Weights of a small self-supervised image encoder: arch mlp_mixer.
Rows from block 11 of a small self-supervised image encoder, named by matrix and row number. Rows with one number within an expert belong to one neuron, the router's apart. Each number is 128 + 24 x the weight over its row's rms, rounded and kept within 0 to 255. All counts start at 0. Numbers have three digits each. After the name is the row's rms in percent of the matrix's.
Before each expert's rows are labels from the 100 images, of 14976, where the router gives the expert most weight on average: "responds to" is what is common among them; "patch colour" is the nearest of a few named colours to the mean colour under the peak. Only what is clearly more common there than usual is listed. The data: telescope images of galaxies (Galaxy Zoo DECaLS).
# router: router (model.blocks.11.mlp.router.weight, 8x384), inputs 55-109
# up: expert up (model.blocks.11.mlp.up, 8x192x384), inputs 55-109
# down: expert down (model.blocks.11.mlp.down, 8x384x192, transposed), outputs 55-109

# expert 0
responds to: shape: featured or disk; edge-on disk: no; spiral arms: yes
patch colour: brown; grey
router.0 083:135103099160112123098143158152137117150112180157111089112162096121135105146085082126117131104156087161092160127142134101128109168093139108118138178126129132122184107
up.0 114:142114180115121145162134139128176108132142160074130143121156119130155128145146118152107142104122088100127134171123162143123121140132153134088144106158159084111127133
down.0 113:156160102118108129119083143130105099089106105082146130116103103121102139140093151142148107145108131132120081140121115146097134093130092146138153136118134104139110117
up.1 101:158128121133120150141140152118122119103152106172128140145121117128173133091134136153159146152082141169172119147124124099143152137112075117136140127143165108117149131
down.1 106:113133116122153136100142093096143140124130139161098065139081127125125144120111119172142155132173118132104131127156152129157144119089134105106103180145158109123136112
up.2 073:122159132121156124137163125104082105104135137140124147124116129142158118107148143167157110169117136127160156128090129127171091122141104100119123110148088132115083121
down.2 066:159136151120099104130097112161149109148100110085126145151093102119135123136143127106156109159111165162113123123120140141101113094096150140147157098106113122123131129
up.3 067:148138131150121130142126131129136122108139149163139142114138140155167145090149149096131121134137160144143136191086110110136109160161117106093106119135135089129119130
down.3 065:128157160132098163164126114106153125103084111133121146150095115099194127119126157075085116108078099107148135122150122126147095103106125137100151147100146144121139183
up.4 059:141150150141113105127125152120114151117123147108122181151141138123152109100101121142154127116149113153156120135109143130121130138148131093108134095166112092129076142
down.4 058:129119125104102161164063118132157124128111131110153123122110115100119172100140127107171144192113096147149075174124155099135121106134166154129122102119108117130129154
up.5 111:120147118134145128118114105141173117139178116143168183133122133098147116132057151095165139111157147121097149120101117120124106177150093141151124122127137185086158114
down.5 117:092138139133159156132141104144138095147098112163094142145168137155084129136115096156162098157139148099129177130120090132151082186112118134120104112113118129142119077
up.6 108:110116126147140151141153100147143123117134130149142129143124116165147146149159097150144087165109139119123161098129073082166088085138115153145082118191082110138130087
down.6 107:098123128162100149124144099128148111125098133145094161122128127116118120125117156098120143105086165094099133123116138150100086136120137142140119157130104132151113133
up.7 105:118122127140146113124160123141107122120115141087128134152131130103168089126095117167168166153159115161127164129123147145126109146120102111112158118140130094108125106
down.7 103:113144131215097135164152130144151146111098153103114141148129141158127145159141143157142154119076096120129105112142108102147102132114136147164107093124103131147067104
up.8 084:156112127137146118135105115129126090143159174139128130117133156115142134107151129130185109156158151111163150131051113110144128162156081118103127133161126106141127118
down.8 088:146148135141124156162133115126157111075097116098113135138097131152120109113120105110118109134085064098156110121140127142153173110116119118125134146092149105132131136
up.9 119:109138138136109123073135149119079140097116095160099124105136154115177140123131123163124117161119145149129117129142096135127132146112111098101145113128090136162127168
down.9 119:124112131133145103149201096125114143182100123125066121125157123148110153162128164143144155111105085100124143157135111140141131150117154082179136103178120121115135099
up.10 103:135145138116115139100126118128160103098127120095140131142106144120130151112130127115112099181118121119138157145118126091141111141121146137147110091137130161137082127
down.10 110:123124127166109128136111187115118121117151125116154137108165123126160108122133113135142115145146131153147104132094127123121133128156101123093113101099140098137132138
up.11 047:147126122095139107172152145129128154150091141139107183125097158130146132151121124129130123124122128143112148131118123125130136129109131100112145097148141108094110100
down.11 046:072098128148124134151157142111138110067083136133110124135132111152142107115161142173136116165162131130129133136120167128140167116129107179122127136103135133146154149
up.12 112:094128115119135161085140115119124079119123074138121166111132145165109117152134142135126162133128125085143141116151090144156096116107134086142132126110041164187109086
down.12 115:120132118049158143151154182128139091128103071135110152113110085111113157114125176137097115140125101125086146172109116105157098108136126101128105122174079086152105146
up.13 045:129155134110093162122138130079148107124134115109132124138098123155153083115141149124095121128114128149113154116131077086138128123152067111106106131132153149113118118
down.13 047:135093143120145105119112099121124105113075114101139141134105093112119117145141122144128141150109126110109126161158152132145133154106107132141140069095136118165135086
up.14 061:139152163138164097131135115113122114114142123115142106110119159160186131065152160121128113133146144140183156131096114111148131135130082100114126107153147121127101127
down.14 065:150124168115141126104180135142116136098105101106167167129079101148141137118127134124093115122112070091139120131141115099156137115142117126138183107147122121150125115
up.15 081:149117136156163114143157119154144120136134145164129128113142169186160150098146139100157116135169149129148160144083125120127085133167100122146121127164143098139088119
down.15 082:143136167129119172149136104110146105101103136086114170114084140113129137133124141113074133131087063101157123101176117126142132078102119122134159134139137097157151154
up.16 051:107131144135129108136157126088128097128139115100157125110112147132136146130135121147132121156106111132148148140086095125188104135131123100130120078169118173129074078
down.16 048:153160171128121124106131147138139141122141116110151160125116119081152148171118116110127103097132120150100155089093133154144158132153132123088129119122094160123152187
up.17 093:143112143146130125152132147087155110118108171137112131083145150140146144119146128140122123111180144135136133178131125145139083127163137132092153129170099079110119108
down.17 094:162126166124096160161096087111132119112109095101132117151078148072115125103157126125123115135109083105124115123117109119135122112081133119141127140088119104185091122
up.18 042:108143157081107117121131119125145102149164132117142151122112141145151127116129154112126118138130124160121131078120105111127139114116091112116114115131133101102127123
down.18 044:138120128152096144120116125159102100115137109083096152164109090133110137133156095142125108121106144105162148103094164129104128157141090122126168101126144106110131102
up.19 109:148148151145177144163146133107138140113150151152107138100135160153166129104146140140156125121145171119166140147092117112155105134168108119097131105152139106123085151
down.19 099:143169122135115173138126115121105106106076096114130135165056128118132147130133147108103114112102075072160107126161099145140136117142145137140170110107126146137130139
up.20 073:124136120134136135127126109092129121069147097169142125130112172136163127093161134137136128160156171168138145146113112101162115154105079103122127079124122168098108131
down.20 061:067113130136151133115150091137098115126113125139112166111157120159124126123126136117176156168113151092094120145108163109136075076154159077178149107150132112159091101
up.21 106:127115105156156171163151121069156124106124139163099123113116181156159159100193114158143111115170177129140129161115123132168107112111140131135122122132116092112096108
down.21 110:162135159115142182163125104089159097100098105106116151151072141113129137102154139108101136083093097107137124146134107100173116108107130143142132134097089111167124121
up.22 105:128120130122117131121143125162130128126128114085185150157110115083106063135089160138162124150115121170108119162124119145126120134123065122134120131089176139107133098
down.22 112:133104132119145124161119134124131166102115166125129098182168150125138131154137134142187128162129136131124086153106110099123147107090100140146119125103139096157127124
up.23 063:118149157147130137122157109098099123098123153125161146116102174162146111091145182178147095154121165127147150142061128103154111128140120111129124091143095099161091116
down.23 063:096137134161085155136140124146128111094090074096174156132068104127099151134095073140134112138096120097117138134105151109144111104150130146100137129054129091136109138
up.24 065:161117135126136118158111115121121120126148138145105097107108148169149122117149119119145107167109144101159152135113110076158105130172090122139119124160127123147096136
down.24 074:145163152150145132111154114153118085087118106105117137137104106151129154118128126110141109133086068085169121148124101105155117068101107141145148125104155104141118107
up.25 090:154126117162153121138116135110133124123140155141106109119133153136139127088131150138158103126174161115188140139082115096151119158168085111117110130153129108111105145
down.25 097:163157123131113166148150105135141096087073104104151132128083147122155151129115122115097102137081087100148139105144137101142139116128115124121137132123144098148081132

# expert 7
responds to: edge-on disk: yes; roundness: cigar-shaped
patch colour: grey
router.7 076:124125102116114181142117104130168137115119124114140200088117107120114144140141140104108157135150109128114109070121132154137053130130172147153109118093099134135060116
up.0 095:150132097166130127116140130085121146076150124154137156123141139136136111092135151184145152147141124139162120180114122110179146134155057094091126080141145106137118093
down.0 077:120123179116095100141122135111109139151129123091127122157114106059178103121179160130133144126160101121079116126125133156135154165137144081112175144104123124109127124
up.1 096:126163124110132110149081118114114090132098115109134180096122112107103098121118140096142129096165126140144129168102108140099133149134129136128176103062148117122109128
down.1 096:187094159062151092129127173164155127164163161107130138152112126134097151157124113092144135129134133133106123136101168150099116109139116115121128107155096153110136088
up.2 100:164099114147134111141184155113116154128146119153136095134166109145122118129123117152141141183147122158159140114138100084156178118104030116123132129098190091099116161
down.2 103:075086107136129152177150118083128174131122095110109108191078126129156107132099121152116182163086110101147131144149158124160096116118132146143146124098092101096115118
up.3 120:173172121110139145092122132106089084088137118110083158102142119124111132138110144143115117118110099137103110152132111133140111134114101127177100144103131149101131087
down.3 132:199121193113165111085132160145121120114158149163127133136143145116152123124146101108151123096128134166140112167102130131125166106149097101131095126152133122137156113
up.4 105:092127135129120147124107110144146138104152113105162121116173135085117118102132119140169107147154118104133102140088134097097101110143126177123097132114116130153112109
down.4 106:122130118093164111149112101120089152140157149149148127117135092149133117114127177176129185143140109140118111073133119148109156196149133097114127111156172130113143136
up.5 097:128146145162141130118097138118121117088141141139143119129130111117167118125131128120157135119162155163173127125140182087135155107096114126126131120082113129117157173
down.5 090:131124141150118138144149118127145174143166141132118126144120143141091159155153087111143134124102132119108151131127123132139082122099100173154110112169102150097099090
up.6 098:130129117092124160111107101143129132146142093131144202112119123125125175160138165110115143099134119128101123142134079148156074135135144124110117099121123125086088102
down.6 096:125128124160135114105166144124106127114118143161118130127145167162141113108129089107110119104121168104170149123143145124135152120131141117131123163108169109132143156
up.7 092:122121125168141159123169116164095135070117103144117126142121124160139164142168100128124088129110158127118094111119144149119108125134160147178106120163138076114126088
down.7 093:121129153108150112165136135136123122107067135148138148113129134166157143130099121122123141121098099110110121132162103152124125185156143120089099104125149140125153117
up.8 105:150106163113095136126135121146136103108138169164155123125177132173113154135165136115118109107127186165133171148135134069184102129099064143126097128119135113111132127
down.8 102:148129081171119162151107116105140152117131083116181139183101106138095154120113085125127074131143099109159124079134123105155141157119103172119134105133118121099119171
up.9 113:089126132140119148114129134184123104086126132104162131153081134123133134126163130127112086148103152122113102145114142110097089102110136169150112125152108096107103140
down.9 109:121127121110116119150125109138074113112101133131151133094109108152131143140100148142132143133115083110083107074136133167102122199165142124085140116126188125099156118
up.10 104:103136145094133147084115108110102095067143142134137094136171103108136139110120114169147135118118104140157098098125144092146146108110090149171088130146120131176169103
down.10 105:162127115122141119149099105127138148141166150117110136139131105129115125134125125140097148116124115141128148125155137158136092165139136120119170099144077144111114116
up.11 118:122131120141149153128154099176068138110119088167132158133138098146123168135175142102123133116133181138092121121111141129115088126146137148140094095136130110115092096
down.11 115:120115134111115134160140158128086133106073107127111112105135120147141151142098130131114143149079095100105115123168124136147163136163133084112125118140150128112166113
up.12 113:087126101194135133109130141127086137083116126102109085189121106124126105117169088167109073154128121124169088112097137069118141096095116155151086152125107115150145129
down.12 117:148122144136195128108118087144120090127117100088124116158152122098151125116128142130148138124137198117094084109126138143063131192147142127124155157172101158144104113
up.13 090:123143111182109084168074127121153121135154124118136145125133115099115111116116117085169116189140177122174132102083126120095145163183111148075133081129165116149117156
down.13 086:135139148108144130163119134115096134116089177135117116143107104159101140116109115144126164112173144115171132139138161153140146082136144143111149114127161131081119142
up.14 110:131134095177128154102161120118088154098123104137088088187144088149116119101160140163112157137114123117132100095114121056137139085103099152139097153135135109152151125
down.14 116:151095148158183128111135119125124129124136082098113132157165117114142145135108126135127146131124195118107110129119108148106128153143111119133171139146093132147107104
up.15 096:115120159114140120157156126165156160159151146139127145125134147143146089148146130103161118124104166141148174123079131130097114167181116143145117116168165141082127148
down.15 096:124122168165108155138136141092104112098111155124134113154112102151061156133121106141167114150130153104157136146164161171129169052114135134126154106115117089129103122
up.16 090:121167144132144131118061122108127139119119103105137160103112110102151093128111156148145175099106085112130112137132117172106106110159147124105142110105119145103069154
down.16 090:097150102118146130115142122122107147103163143166100094144151132128143122121142124155119123136143184141140149130123135132143111104116135156129096155163180110131128125
up.17 104:126137110128115129132098117132125157130109143130157175099092130122118137146136144096154147109152102139142140155131093164123101113122132144096155071116139111130073139
down.17 106:139115142094142126088150145147097109135112133160124104150136136139122117101104085115141103112131171131133140155120161126120151128114151111135137173137160115151145110
up.18 103:151139127123181142128170128139130118114122117148112116083081085155120169127119128087121148123147138130116171155127067099195105114148112114119105199130116124123084127
down.18 121:120095109145140140137152129123101162109106126109112071161161116142127157152125129153095112137112146074141139063194108119159167134108110132130143148159145131163140123
up.19 103:150153110141131094125100110118127123131122146140124158096101104099134089120139172114143118103148138125154116123095096140101138111121128124111151095101160134134108166
down.19 112:199113128089105128132157168135121093161139140139075094144150123164102133105146080140108123142133103105107117126117148154092141134141141112134126128193132118161118092
up.20 112:108128085188153145134173114136112139115099134135097124119099084155145134137160097126095102145132159100147138091122169141093134106147153138116161153175125066090100148
down.20 107:140123136091134127164116102138098083142064126142116142115112150115121147134104112124172144128079136081129088137127112153090117136121143097131142120129115148159142077
up.21 106:117165115131121134133104112107120139110109148127126163106106120124127108135139159131137147105123132129150127164120104152112100110125125147114143066103154134139094133
down.21 115:173124148100135128109148155171112114130120153163118094137168132140132125110138093138154114132142165152123110154113137125111171132119119113132124146186173105146174111
up.22 104:126163102108130125134107133124114102127098144163139156085082144129139137123142118134119102112142111131159130150120116152114136114132135148111175110139155105096122138
down.22 102:135130109053127093107154159141097097162123148156131110121082124105113131141062094130124123119125097089107149130122139171103104104143141102101137139139149092120122112
up.23 116:118118125108135131118163119152119113122118139128133175105124136115117150147144128121154121124149120121145147137127115144168125148095095123124131077126142120115117109
down.23 119:139129152134149141079148113124119138138114116125120113154138152111125098098132099136159084113084154106129103186114167113119156125125122099138136191109125114156182108
up.24 085:125126109128135132165174133118135179156129151183119138145134150159118079133128117128137129164134151123146167109081101112126134148143105152128146116167192113136124108
down.24 087:103143149175121130138116113135120145127080158123100140145098117150061124132147138123155127088130126113157131133154151119127159077101140151155145117104127110133117123
up.25 094:133106150140123154100117157083125113067139134167120073121175123132142128127164108164127115116141106176149128144142137085139171117104088155137143139129150111141154144
down.25 088:164121103126151128163131131111161165143148113128129143152075099153104148139128084106104126130108080093112173121123135121155095165118099130120137095179081136100099111

# expert 4
responds to: merging: merger
patch colour: grey; brown
router.4 125:122109174098085115113096126141144140117141125115152123131099147142104143121091162112149157112089121166114151183148088127107151128169142140131151127124185144133144150
up.0 088:123134108146156132091110146085074147130135078181101114101175132114173135085114109139121110124142133137146098141138131102176180123142104110108115105132133154130148128
down.0 085:155149148068132134165195123149100126140113095167095139143114157161117171168123111115095107114105105080126160100162103136142125129098129135158154179138142125166149120
up.1 106:119131155128106117115105139146126094146138147139093126138121142114143129161149138091132141155143128144088137143123129166107054182155138134079187125076107128114126168
down.1 112:083109118106187127097134138117137124097090107140157131129087125103144121112147097108135136139163091102111150146126127123149141128092129099094139136138122099092130110
up.2 074:103203144152120169097134133122144111081129140133149142067116113155169124134112122163120086087107115119133098116136166132130139114137151144116108104163102142110106131
down.2 072:096134111132133156158106145108152133108134107123131143115110168139174132117138118131087141103123102150123124132116105137173092113142131125105110095067079132146093075
up.3 109:088126142105130156132082107118096172121116126114110107139133115116132124143134149090150100077115166136100084149135175061116162054090099151178098099096148114135143143
down.3 113:108101105106124126122158124117146137137148132164128085129157169154125115122138130127125127159148125111153116125124112073140105142143093141172070125177194116157176073
up.4 119:149084145124102112102110156140163083137147066131112137116120141126121159137097134132087181118099074123151160120157083198116098172139172127105163159098120144115141128
down.4 119:125140133148143125120111129159133151080151135093164152135104128110121161144107098096165150133147144142119098107115138145091127101151137175097148103139138120078071127
up.5 108:117117125121104098152095107173155170132151097129098115152089119164128126150133129117154173135091122132162172146157103137129144132179102119134162117144115146131134177
down.5 108:159114129103124150154133089129124139087143142138138141142150128105154208151136184122106116155120151109116084097149092076147125087125112150148099135152112099163148146
up.6 089:103126120146141166135134152115132123113115143138122104108176131145178164110132119182146095133144130121148083127125147111151178124110111122088078078154106131141188127
down.6 087:122122132098120136152179119135133109132054089123123169113118155163149143139137106134109111111093101121130132168166068129141093120112149082151150122103101184177092094
up.7 075:133153137129137133138130134109083138095139185122117144086164132131160131109118113137140083125118137140136126138099130128156144128121102129077080094165134118138146143
down.7 070:125160133125115133144142121122137057149104107141105142095102142137147145138094130111126144099103115124142158172131131134128088113134143142117134107186115139169123081
up.8 111:114150140111117171118105125101116117136117142148128116140129136130128144122165155155137134091115138124127105198121144081142141075151113147137098058129156141167122097
down.8 115:087158122115095171131132127075110124115090133135122098169141141122110104090124128157088142146098118096117101120140133107136151116117129105126139141126144140155156092
up.9 087:140167114129145148120098184060119101097116111180101113108129099118140132083158132129151106095158134135137101132112147102160158104122097114090112144151094133113134127
down.9 081:133097162091154133159175160110136106157099084177086177136143163169141171155115112125126130099114105127104132140148099141128087138100152102156133135116130183159142090
up.10 094:129145114092116166102136144106101098143085100141135070109113122132131116124138145118093142055138089145127085162126094085146130071136112123130103110091156118156100084
down.10 089:116121116178137105163160113100116159159130109126097100155147121117133099124149111143062143144139106095129115065120143129137136121133136118117125126140168118131191144
up.11 102:119105121111132142144143121152170126105130112122130112147102141162120167128135156137113106163103164128120182164110104135121107134205097137133138131157120136107111109
down.11 102:143108108122106119151143111155145147156143147140149189139132153113162153172104170117104138152107135132108158140132138138098055116124122138146132107155076161111095123
up.12 109:127172142103118183108121123104114106130104143112121151131113138126112116128131142147145106110121124119128115176135115112125140084089136120141123091155185134172118108
down.12 110:097169116155136155134109142073113110136095139145136095137119131131121090076144107155087134147126118092124140102122170095133182128130127085123116162121164120151133092
up.13 110:098145145085136178057123121095103101129110126134145139156132127106127112141147146120150110125125148126086070166150164092148158079124115132145085085152160157148127113
down.13 109:084156106151114153142128164078119139121113117146113080150176140145138107089139098163081119162127106113132110112149136092126167105147127095146108132126171131156132095
up.14 096:082131133126151149116113110134131112166108106143146125104136115085128092141157112070138116126177140135100123154114119090125131170143104124133164155088099121110130137
down.14 091:132073141064170094130123131143124124102117113153113118109106146076086150131173147117127142104145094141138140137122118094145125127083114114148113128161136098169136127
up.15 093:173132142152158152142130155073074104115105144160093119118155099104176115101144135136140137120159141185135114131132147130155178111070100115121127126116142128130168138
down.15 085:117139123113126170133181131127091108140130113149100110141159157193137135130125136175155101126121182104145129141131086103140110130124139092162118132135132145165135083
up.16 098:116151132137123134096110121144105086123133128132113140126136103140137162124107146103096095106110105152091140145143095152130050156179122143126158106099113129141113133
down.16 097:126099150124196115128121145140172134154128137139166154105088153075144126128130132076139146135148142131112147159134117127141130133116115141110143148124153160099149135
up.17 096:122137162099124143138133142122121108169090186165110148160129167159110131129140136098145141077125147138134117167127166121118101123142143145141137081118118116102104151
down.17 098:078141113125116169103149109098142141106115138135130117146115122092106106092150150126095154145111156101102077111111132094148137126109156132121102145149128150138117102
up.18 091:109089141121145108142173148141126127183100126151115144168100165147141139150158130142143173110120158131125124152126139137112104155101137117152107095143123121113135142
down.18 096:107139100136142148143167133123107133116088114160098114126176140163126159114149112179085119118087103094096153106144119136132145124116185136159095145131147156167113107
up.19 088:146148119095155156138132122117123112086113158121119129096116134168139162128149148141133087116111134119139109120117144118147092079139116135114101126163120140144100124
down.19 095:142163137104146082109124155122147096131121152162110160090128160121133093133109079106085136112137140129150135178126117138119139129143143113129135108146170168136145110
up.20 081:139143127151178134108157156113107119104103131157099146116129139145177155094163142148122105108151152163133120140079100107155126119130088118113103080120099103148116124
down.20 073:122102129063125106098150122158182083136096119112119159114060107122137117179087142102089122128084115114112163144148127179119083108124155118129159138109110125110073131
up.21 082:121174111133141122144103147082138127120117142130110106074127122131164121086126136124133129106150127152116098132102156127136130137132122117086124117114097129085125136
down.21 079:149133115121159121168169128108147087139095099143117168134108130119129149136086106099102130094121101139095164133135146183122102131133181106139147113096135185139068109
up.22 101:129133121129182156118118163120103126116127104164100130109174134104173128079147108167144146119177139168124108161117144095154136166138095103098092121075105153133147128
down.22 092:150127145100151117156201118140106084141106136170124152106125142144114145162103094135116132123079092104117175118210113166130129119093142129137158129138154128138141103
up.23 115:129097133087114108100139122152119107133142039108145137114123159100132130116100136091075159134119082145153158137140081157113094180171136120128133170098123148104149106
down.23 108:158129146140146089120112115178132137104148142106157139133169137112136157172148156094109112134139143143115109084127140136083110099153137151144123131132142140085124160
up.24 064:110159111135137110144173147093088084131114121164100141103123175175154091105158112124138136095143112125136108090111147137127118150145110081104120115167108129132112126
down.24 056:105108091148147141156138091075170130163173134145143142139116199130122135122109092129119101119101144131127199146119129105135124134108166130097132156122126137133120084
up.25 110:130099184063132126107121127133125089125132116100108105130118143112143153109108141076134112098107118142134164129146115173121067150131140146147124124122127139124121141
down.25 099:111115114147138102126087124150153149088133158129169117135126126087118088118155127098133093168136140127153114116097168093089119092149124160084132145135163127125119127

# expert 2
responds to: shape: featured or disk; edge-on disk: no; bar: no
patch colour: brown; grey
router.2 078:130160128094179117129167117128143172147122090097120097128049141153121118137088145109136143139156111131142115135135096156140148100140139127153087158107174144157105126
up.0 109:122153134118116126102123111137105097123120143113102197140144127119145139158136144135095126103123100142126115161123140129152058106124117143126107101139115140115109099
down.0 120:147121158138162101118125143168113140132162152179116154103125158146140130134160107094129125061130158141163184124110108138120104131144135125128124143155118117131121092
up.1 099:108165095101120140130102126133141076132101123112153178106139140130144149144134172113118155129141111116125127145108126146136070134177154130110156082113077163119084150
down.1 100:119128150148117137165143192093085134121139167158128123135128139135149124108115096132126145148149123153168105127093126134106131124128124123130113169133149116070170141
up.2 097:111110157156151125132131142151140129114130120134128085119149159115153148152170152101138145128152124139113147107115113088126136160110098112135114114107154128162095119
down.2 084:160092142124078152104180108120146149153135157152116107171134155108136119091136149143157131164115131105136118142139135109113145115133096095163130110153140130183185103
up.3 109:134138142140126118111121131100104095087105135142187136100149138125157139096136127106172152158145135134128128138095118147171138122138132117089160124105130082105176120
down.3 106:120093139102129125152093149123144101104119126112163131134088136112125103137151159116087153166147101129113118109111137124130139161129149141120131150114120107102107163
up.4 122:131167106116118118096122139117101071120122095105126144133142155113142123163107136118093082123134104138153102123135127113137127095148126137163135073097174142137159114
down.4 120:137123139183140120112133178121117132153176123137129107143187149123165109119142120151121167122190119138092129109108144125120154187126128110106148153126155130119158146
up.5 059:125136179086114129133141124107090078168102129127113168093159156152140109131132142162131090139108113134130143136124079102169149126156097109111119095151152093145148110
down.5 053:122153174151122121124137120097137126111137110125095149184098131146153100113129125128098128160164095108120158105126158141114194104112137139135143124104151149085160138
up.6 123:091167104116098149139095113133133073103142116121134169130125123117158147125132151131101152136135094149129141126116156162120060105182124138074166053128089135107095165
down.6 139:129161124176139134140147153095135138104122132149105134128126099154155128113145095157108136129136091154135096118088134145126110108145146151133110133139128139099135139
up.7 083:141113131141083125125108148127116152132144176118160128077142130116120127114117138114139087166090123128165147137096161080124158105130117148096098140172126139141108122
down.7 091:105151129147075131130136131147117125110131145126129077158144159135168095069130093146141115185154125086130103088118130099115189132120110135111176147123188087114142124
up.8 108:119128104150078130128147107129130094108098122162110140108158120142151168148153157141130088126111132123122121129133134112162112109118126167151109127140090073157141115
down.8 100:105143138120153111103162109108066110146139154177085101135135114146140139122075091149101144088126142147085123125165157140152137142108132085170125122167119123110163139
up.9 131:098117105116103070131145132135130082149113128138115153119129145113137133147143131104159128142122083113127167123115133149117114162129108127130178108132143088124164095
down.9 132:094143134140132165111095127093141122129119124096120117120166147120148101096143158180143110137073087114093113159134096105127113115092123116132087151107127141191103098
up.10 116:127172094138115098136103119119118104092139147105117152127129105137152121122123152155091128120126097145149130116125142149155159140153134127080145099099146123095137167
down.10 121:114129132177120131126170109146148128112085101104101112154119081175151123117119194143162133119121123126082112102128130142136147113103119124138151136117115122129125150
up.11 083:120161154117107124113113108114092061135129188162119187150169147143124111135157164124150104114108160114139110109093161116136107130146108098121116091140104082139150118
down.11 067:130137135112133110143092126127145107129132137086103153143133114120164137165119153120124155136096164145159153171131138121135101089119141163135127115168077172110112142
up.12 113:152098159151132125134157146137105135148170145131103106086135116121131146163098112169123124154080145163116165130126143168143139174128122158130118132182123118116157104
down.12 110:118100148080116129113131134088127069146133130130133090145113099103127124143101139108148144168156120112113135150161093120139142109112100125116166130144134128106183138
up.13 089:104100124122114118088137172137133108143146152141156114149185166101140133133141115159173083174131082108114140122078122068137142113116096131124130100119086136192170140
down.13 089:127105101125106093136132082143131146104095155101085126141105123120136129165140168129104170115061113122148145192131138149115113119112139128100122130142098144169090134
up.14 118:152149095124146129152129112090096113119096156145126109105124138184163156109127104165109094123179119119157138126137114110151168117130133102082142116156155075116130122
down.14 123:086143085138132132127121104140126165105126179116139103154104116138116144112152102128113108137144154119120126153105175150149139113125102159099132169188149102104127106
up.15 095:158143117179074131155144135150151120136134145116152160097142150125141117127116184125135152156129078132191144144117159126109143146140118134125156095122083115112134146
down.15 079:116117150111134111132126151123163109138090118072149147167119157138117126152111099156153090164128153141151140161076163117125128111117127131128157115125123105147079111
up.16 097:123166154117145145108100092119100140109133120148121110126105115127150147168090135102119085117104155116119096124154100106130185072123101140140105092143189139151119127
down.16 102:129129104141124156155131160107094099119129118152105084155175162106144137099132128173125142143166137139095112138114151131137129147149121083128102118106105093134166118
up.17 102:169150098188126146145140108094090172090098102132134136150124132139134113069074132135100134153173129137129122151132112135185153087111111071108121148089156134113124151
down.17 093:096155149147116151179136133130124057103130160141128126100150148148082157122114176166157105141143155103147114096141168137113131101155116156141122106124111112154104119
up.18 116:156137117130145116120148145086108117100119158118124124131104143163152166123150132144144099127094111114134116114132136121204153113108123099147118133166149100161131176
down.18 110:118121085125115137153140138075140143109116147148163132130104138173152183124122087147096147144074152135168104148131124121213153076149165129120100066149123109130142155
up.19 097:128166108127138089116100149135117107137149107123141130118131135113148100097128127174126123132131132122092113104091146089107165169123149111148135130088161126149126150
down.19 095:136111124135110109116176127132116152116126114125115119162142111143084120124137095107128103126084069146128158161102160113138098117132141131148086081180117136149101109
up.20 080:131157146160121162180105128115137111119149162137092170154128152113163075113144113160150128130121128159198150130063143159108152156137085139118175097127163136086111129
down.20 082:115115131095041132130150117128162121136122158140105107149073098115142123112131150125118098156122099072121133160104109107148140143116106144120120119144138093162107097
up.21 055:151139118154085104129114130141118099149130130182145128139141174136187109079130166153182143147142141121141132137109140083136110152149103097132159103151098110167130126
down.21 061:126124118134107133127144142152098051110096132142105124140140098152179143089156100103120125172155098066105108118128092139113128130106126125120114131110141126097141129
up.22 098:106159129112181141157126110085090174104151132147110106070089115116146129081077129126120138125108125126149132151140080153169178100163174110112116135144126144143142162
down.22 103:134125113136108149141142099118163136155065172143106131137124095150143139123071147163133135151112162097113106128144126114140188108137128090121123108098132124118140156
up.23 097:097133140124123158104111120114198080126138139105099178108128139151124147145185146152138098111111129098132105129124144153116034111110155128148156138147000130137129098
down.23 113:138145144129121138178109102117110134151128172141144181129117143161131130140135134132147171145094160134140122172085136124110092100147136142126139094134058130128084118
up.24 128:117138100133120077154128120111118142109091160133131168120124126115152082089108133147123160137148131146161115104122130159102134099143144106076193088117132125105120180
down.24 127:118109101171101133158163110176148129117095113114123117135120091133123141127131177114148145149145133149148103094121077124169123133109097138121141134143128137142137138
up.25 108:144160112116118149144104124123148074125087152149158185106136127140128145118170166105125156124151143117111126136118126133166069107147129137085152100108068144099083125
down.25 125:126108115134166116124152123118107172123143163165094126147121129148132135131152083117110116116114166111178137137084155138129132132119119129119114147165129133117156097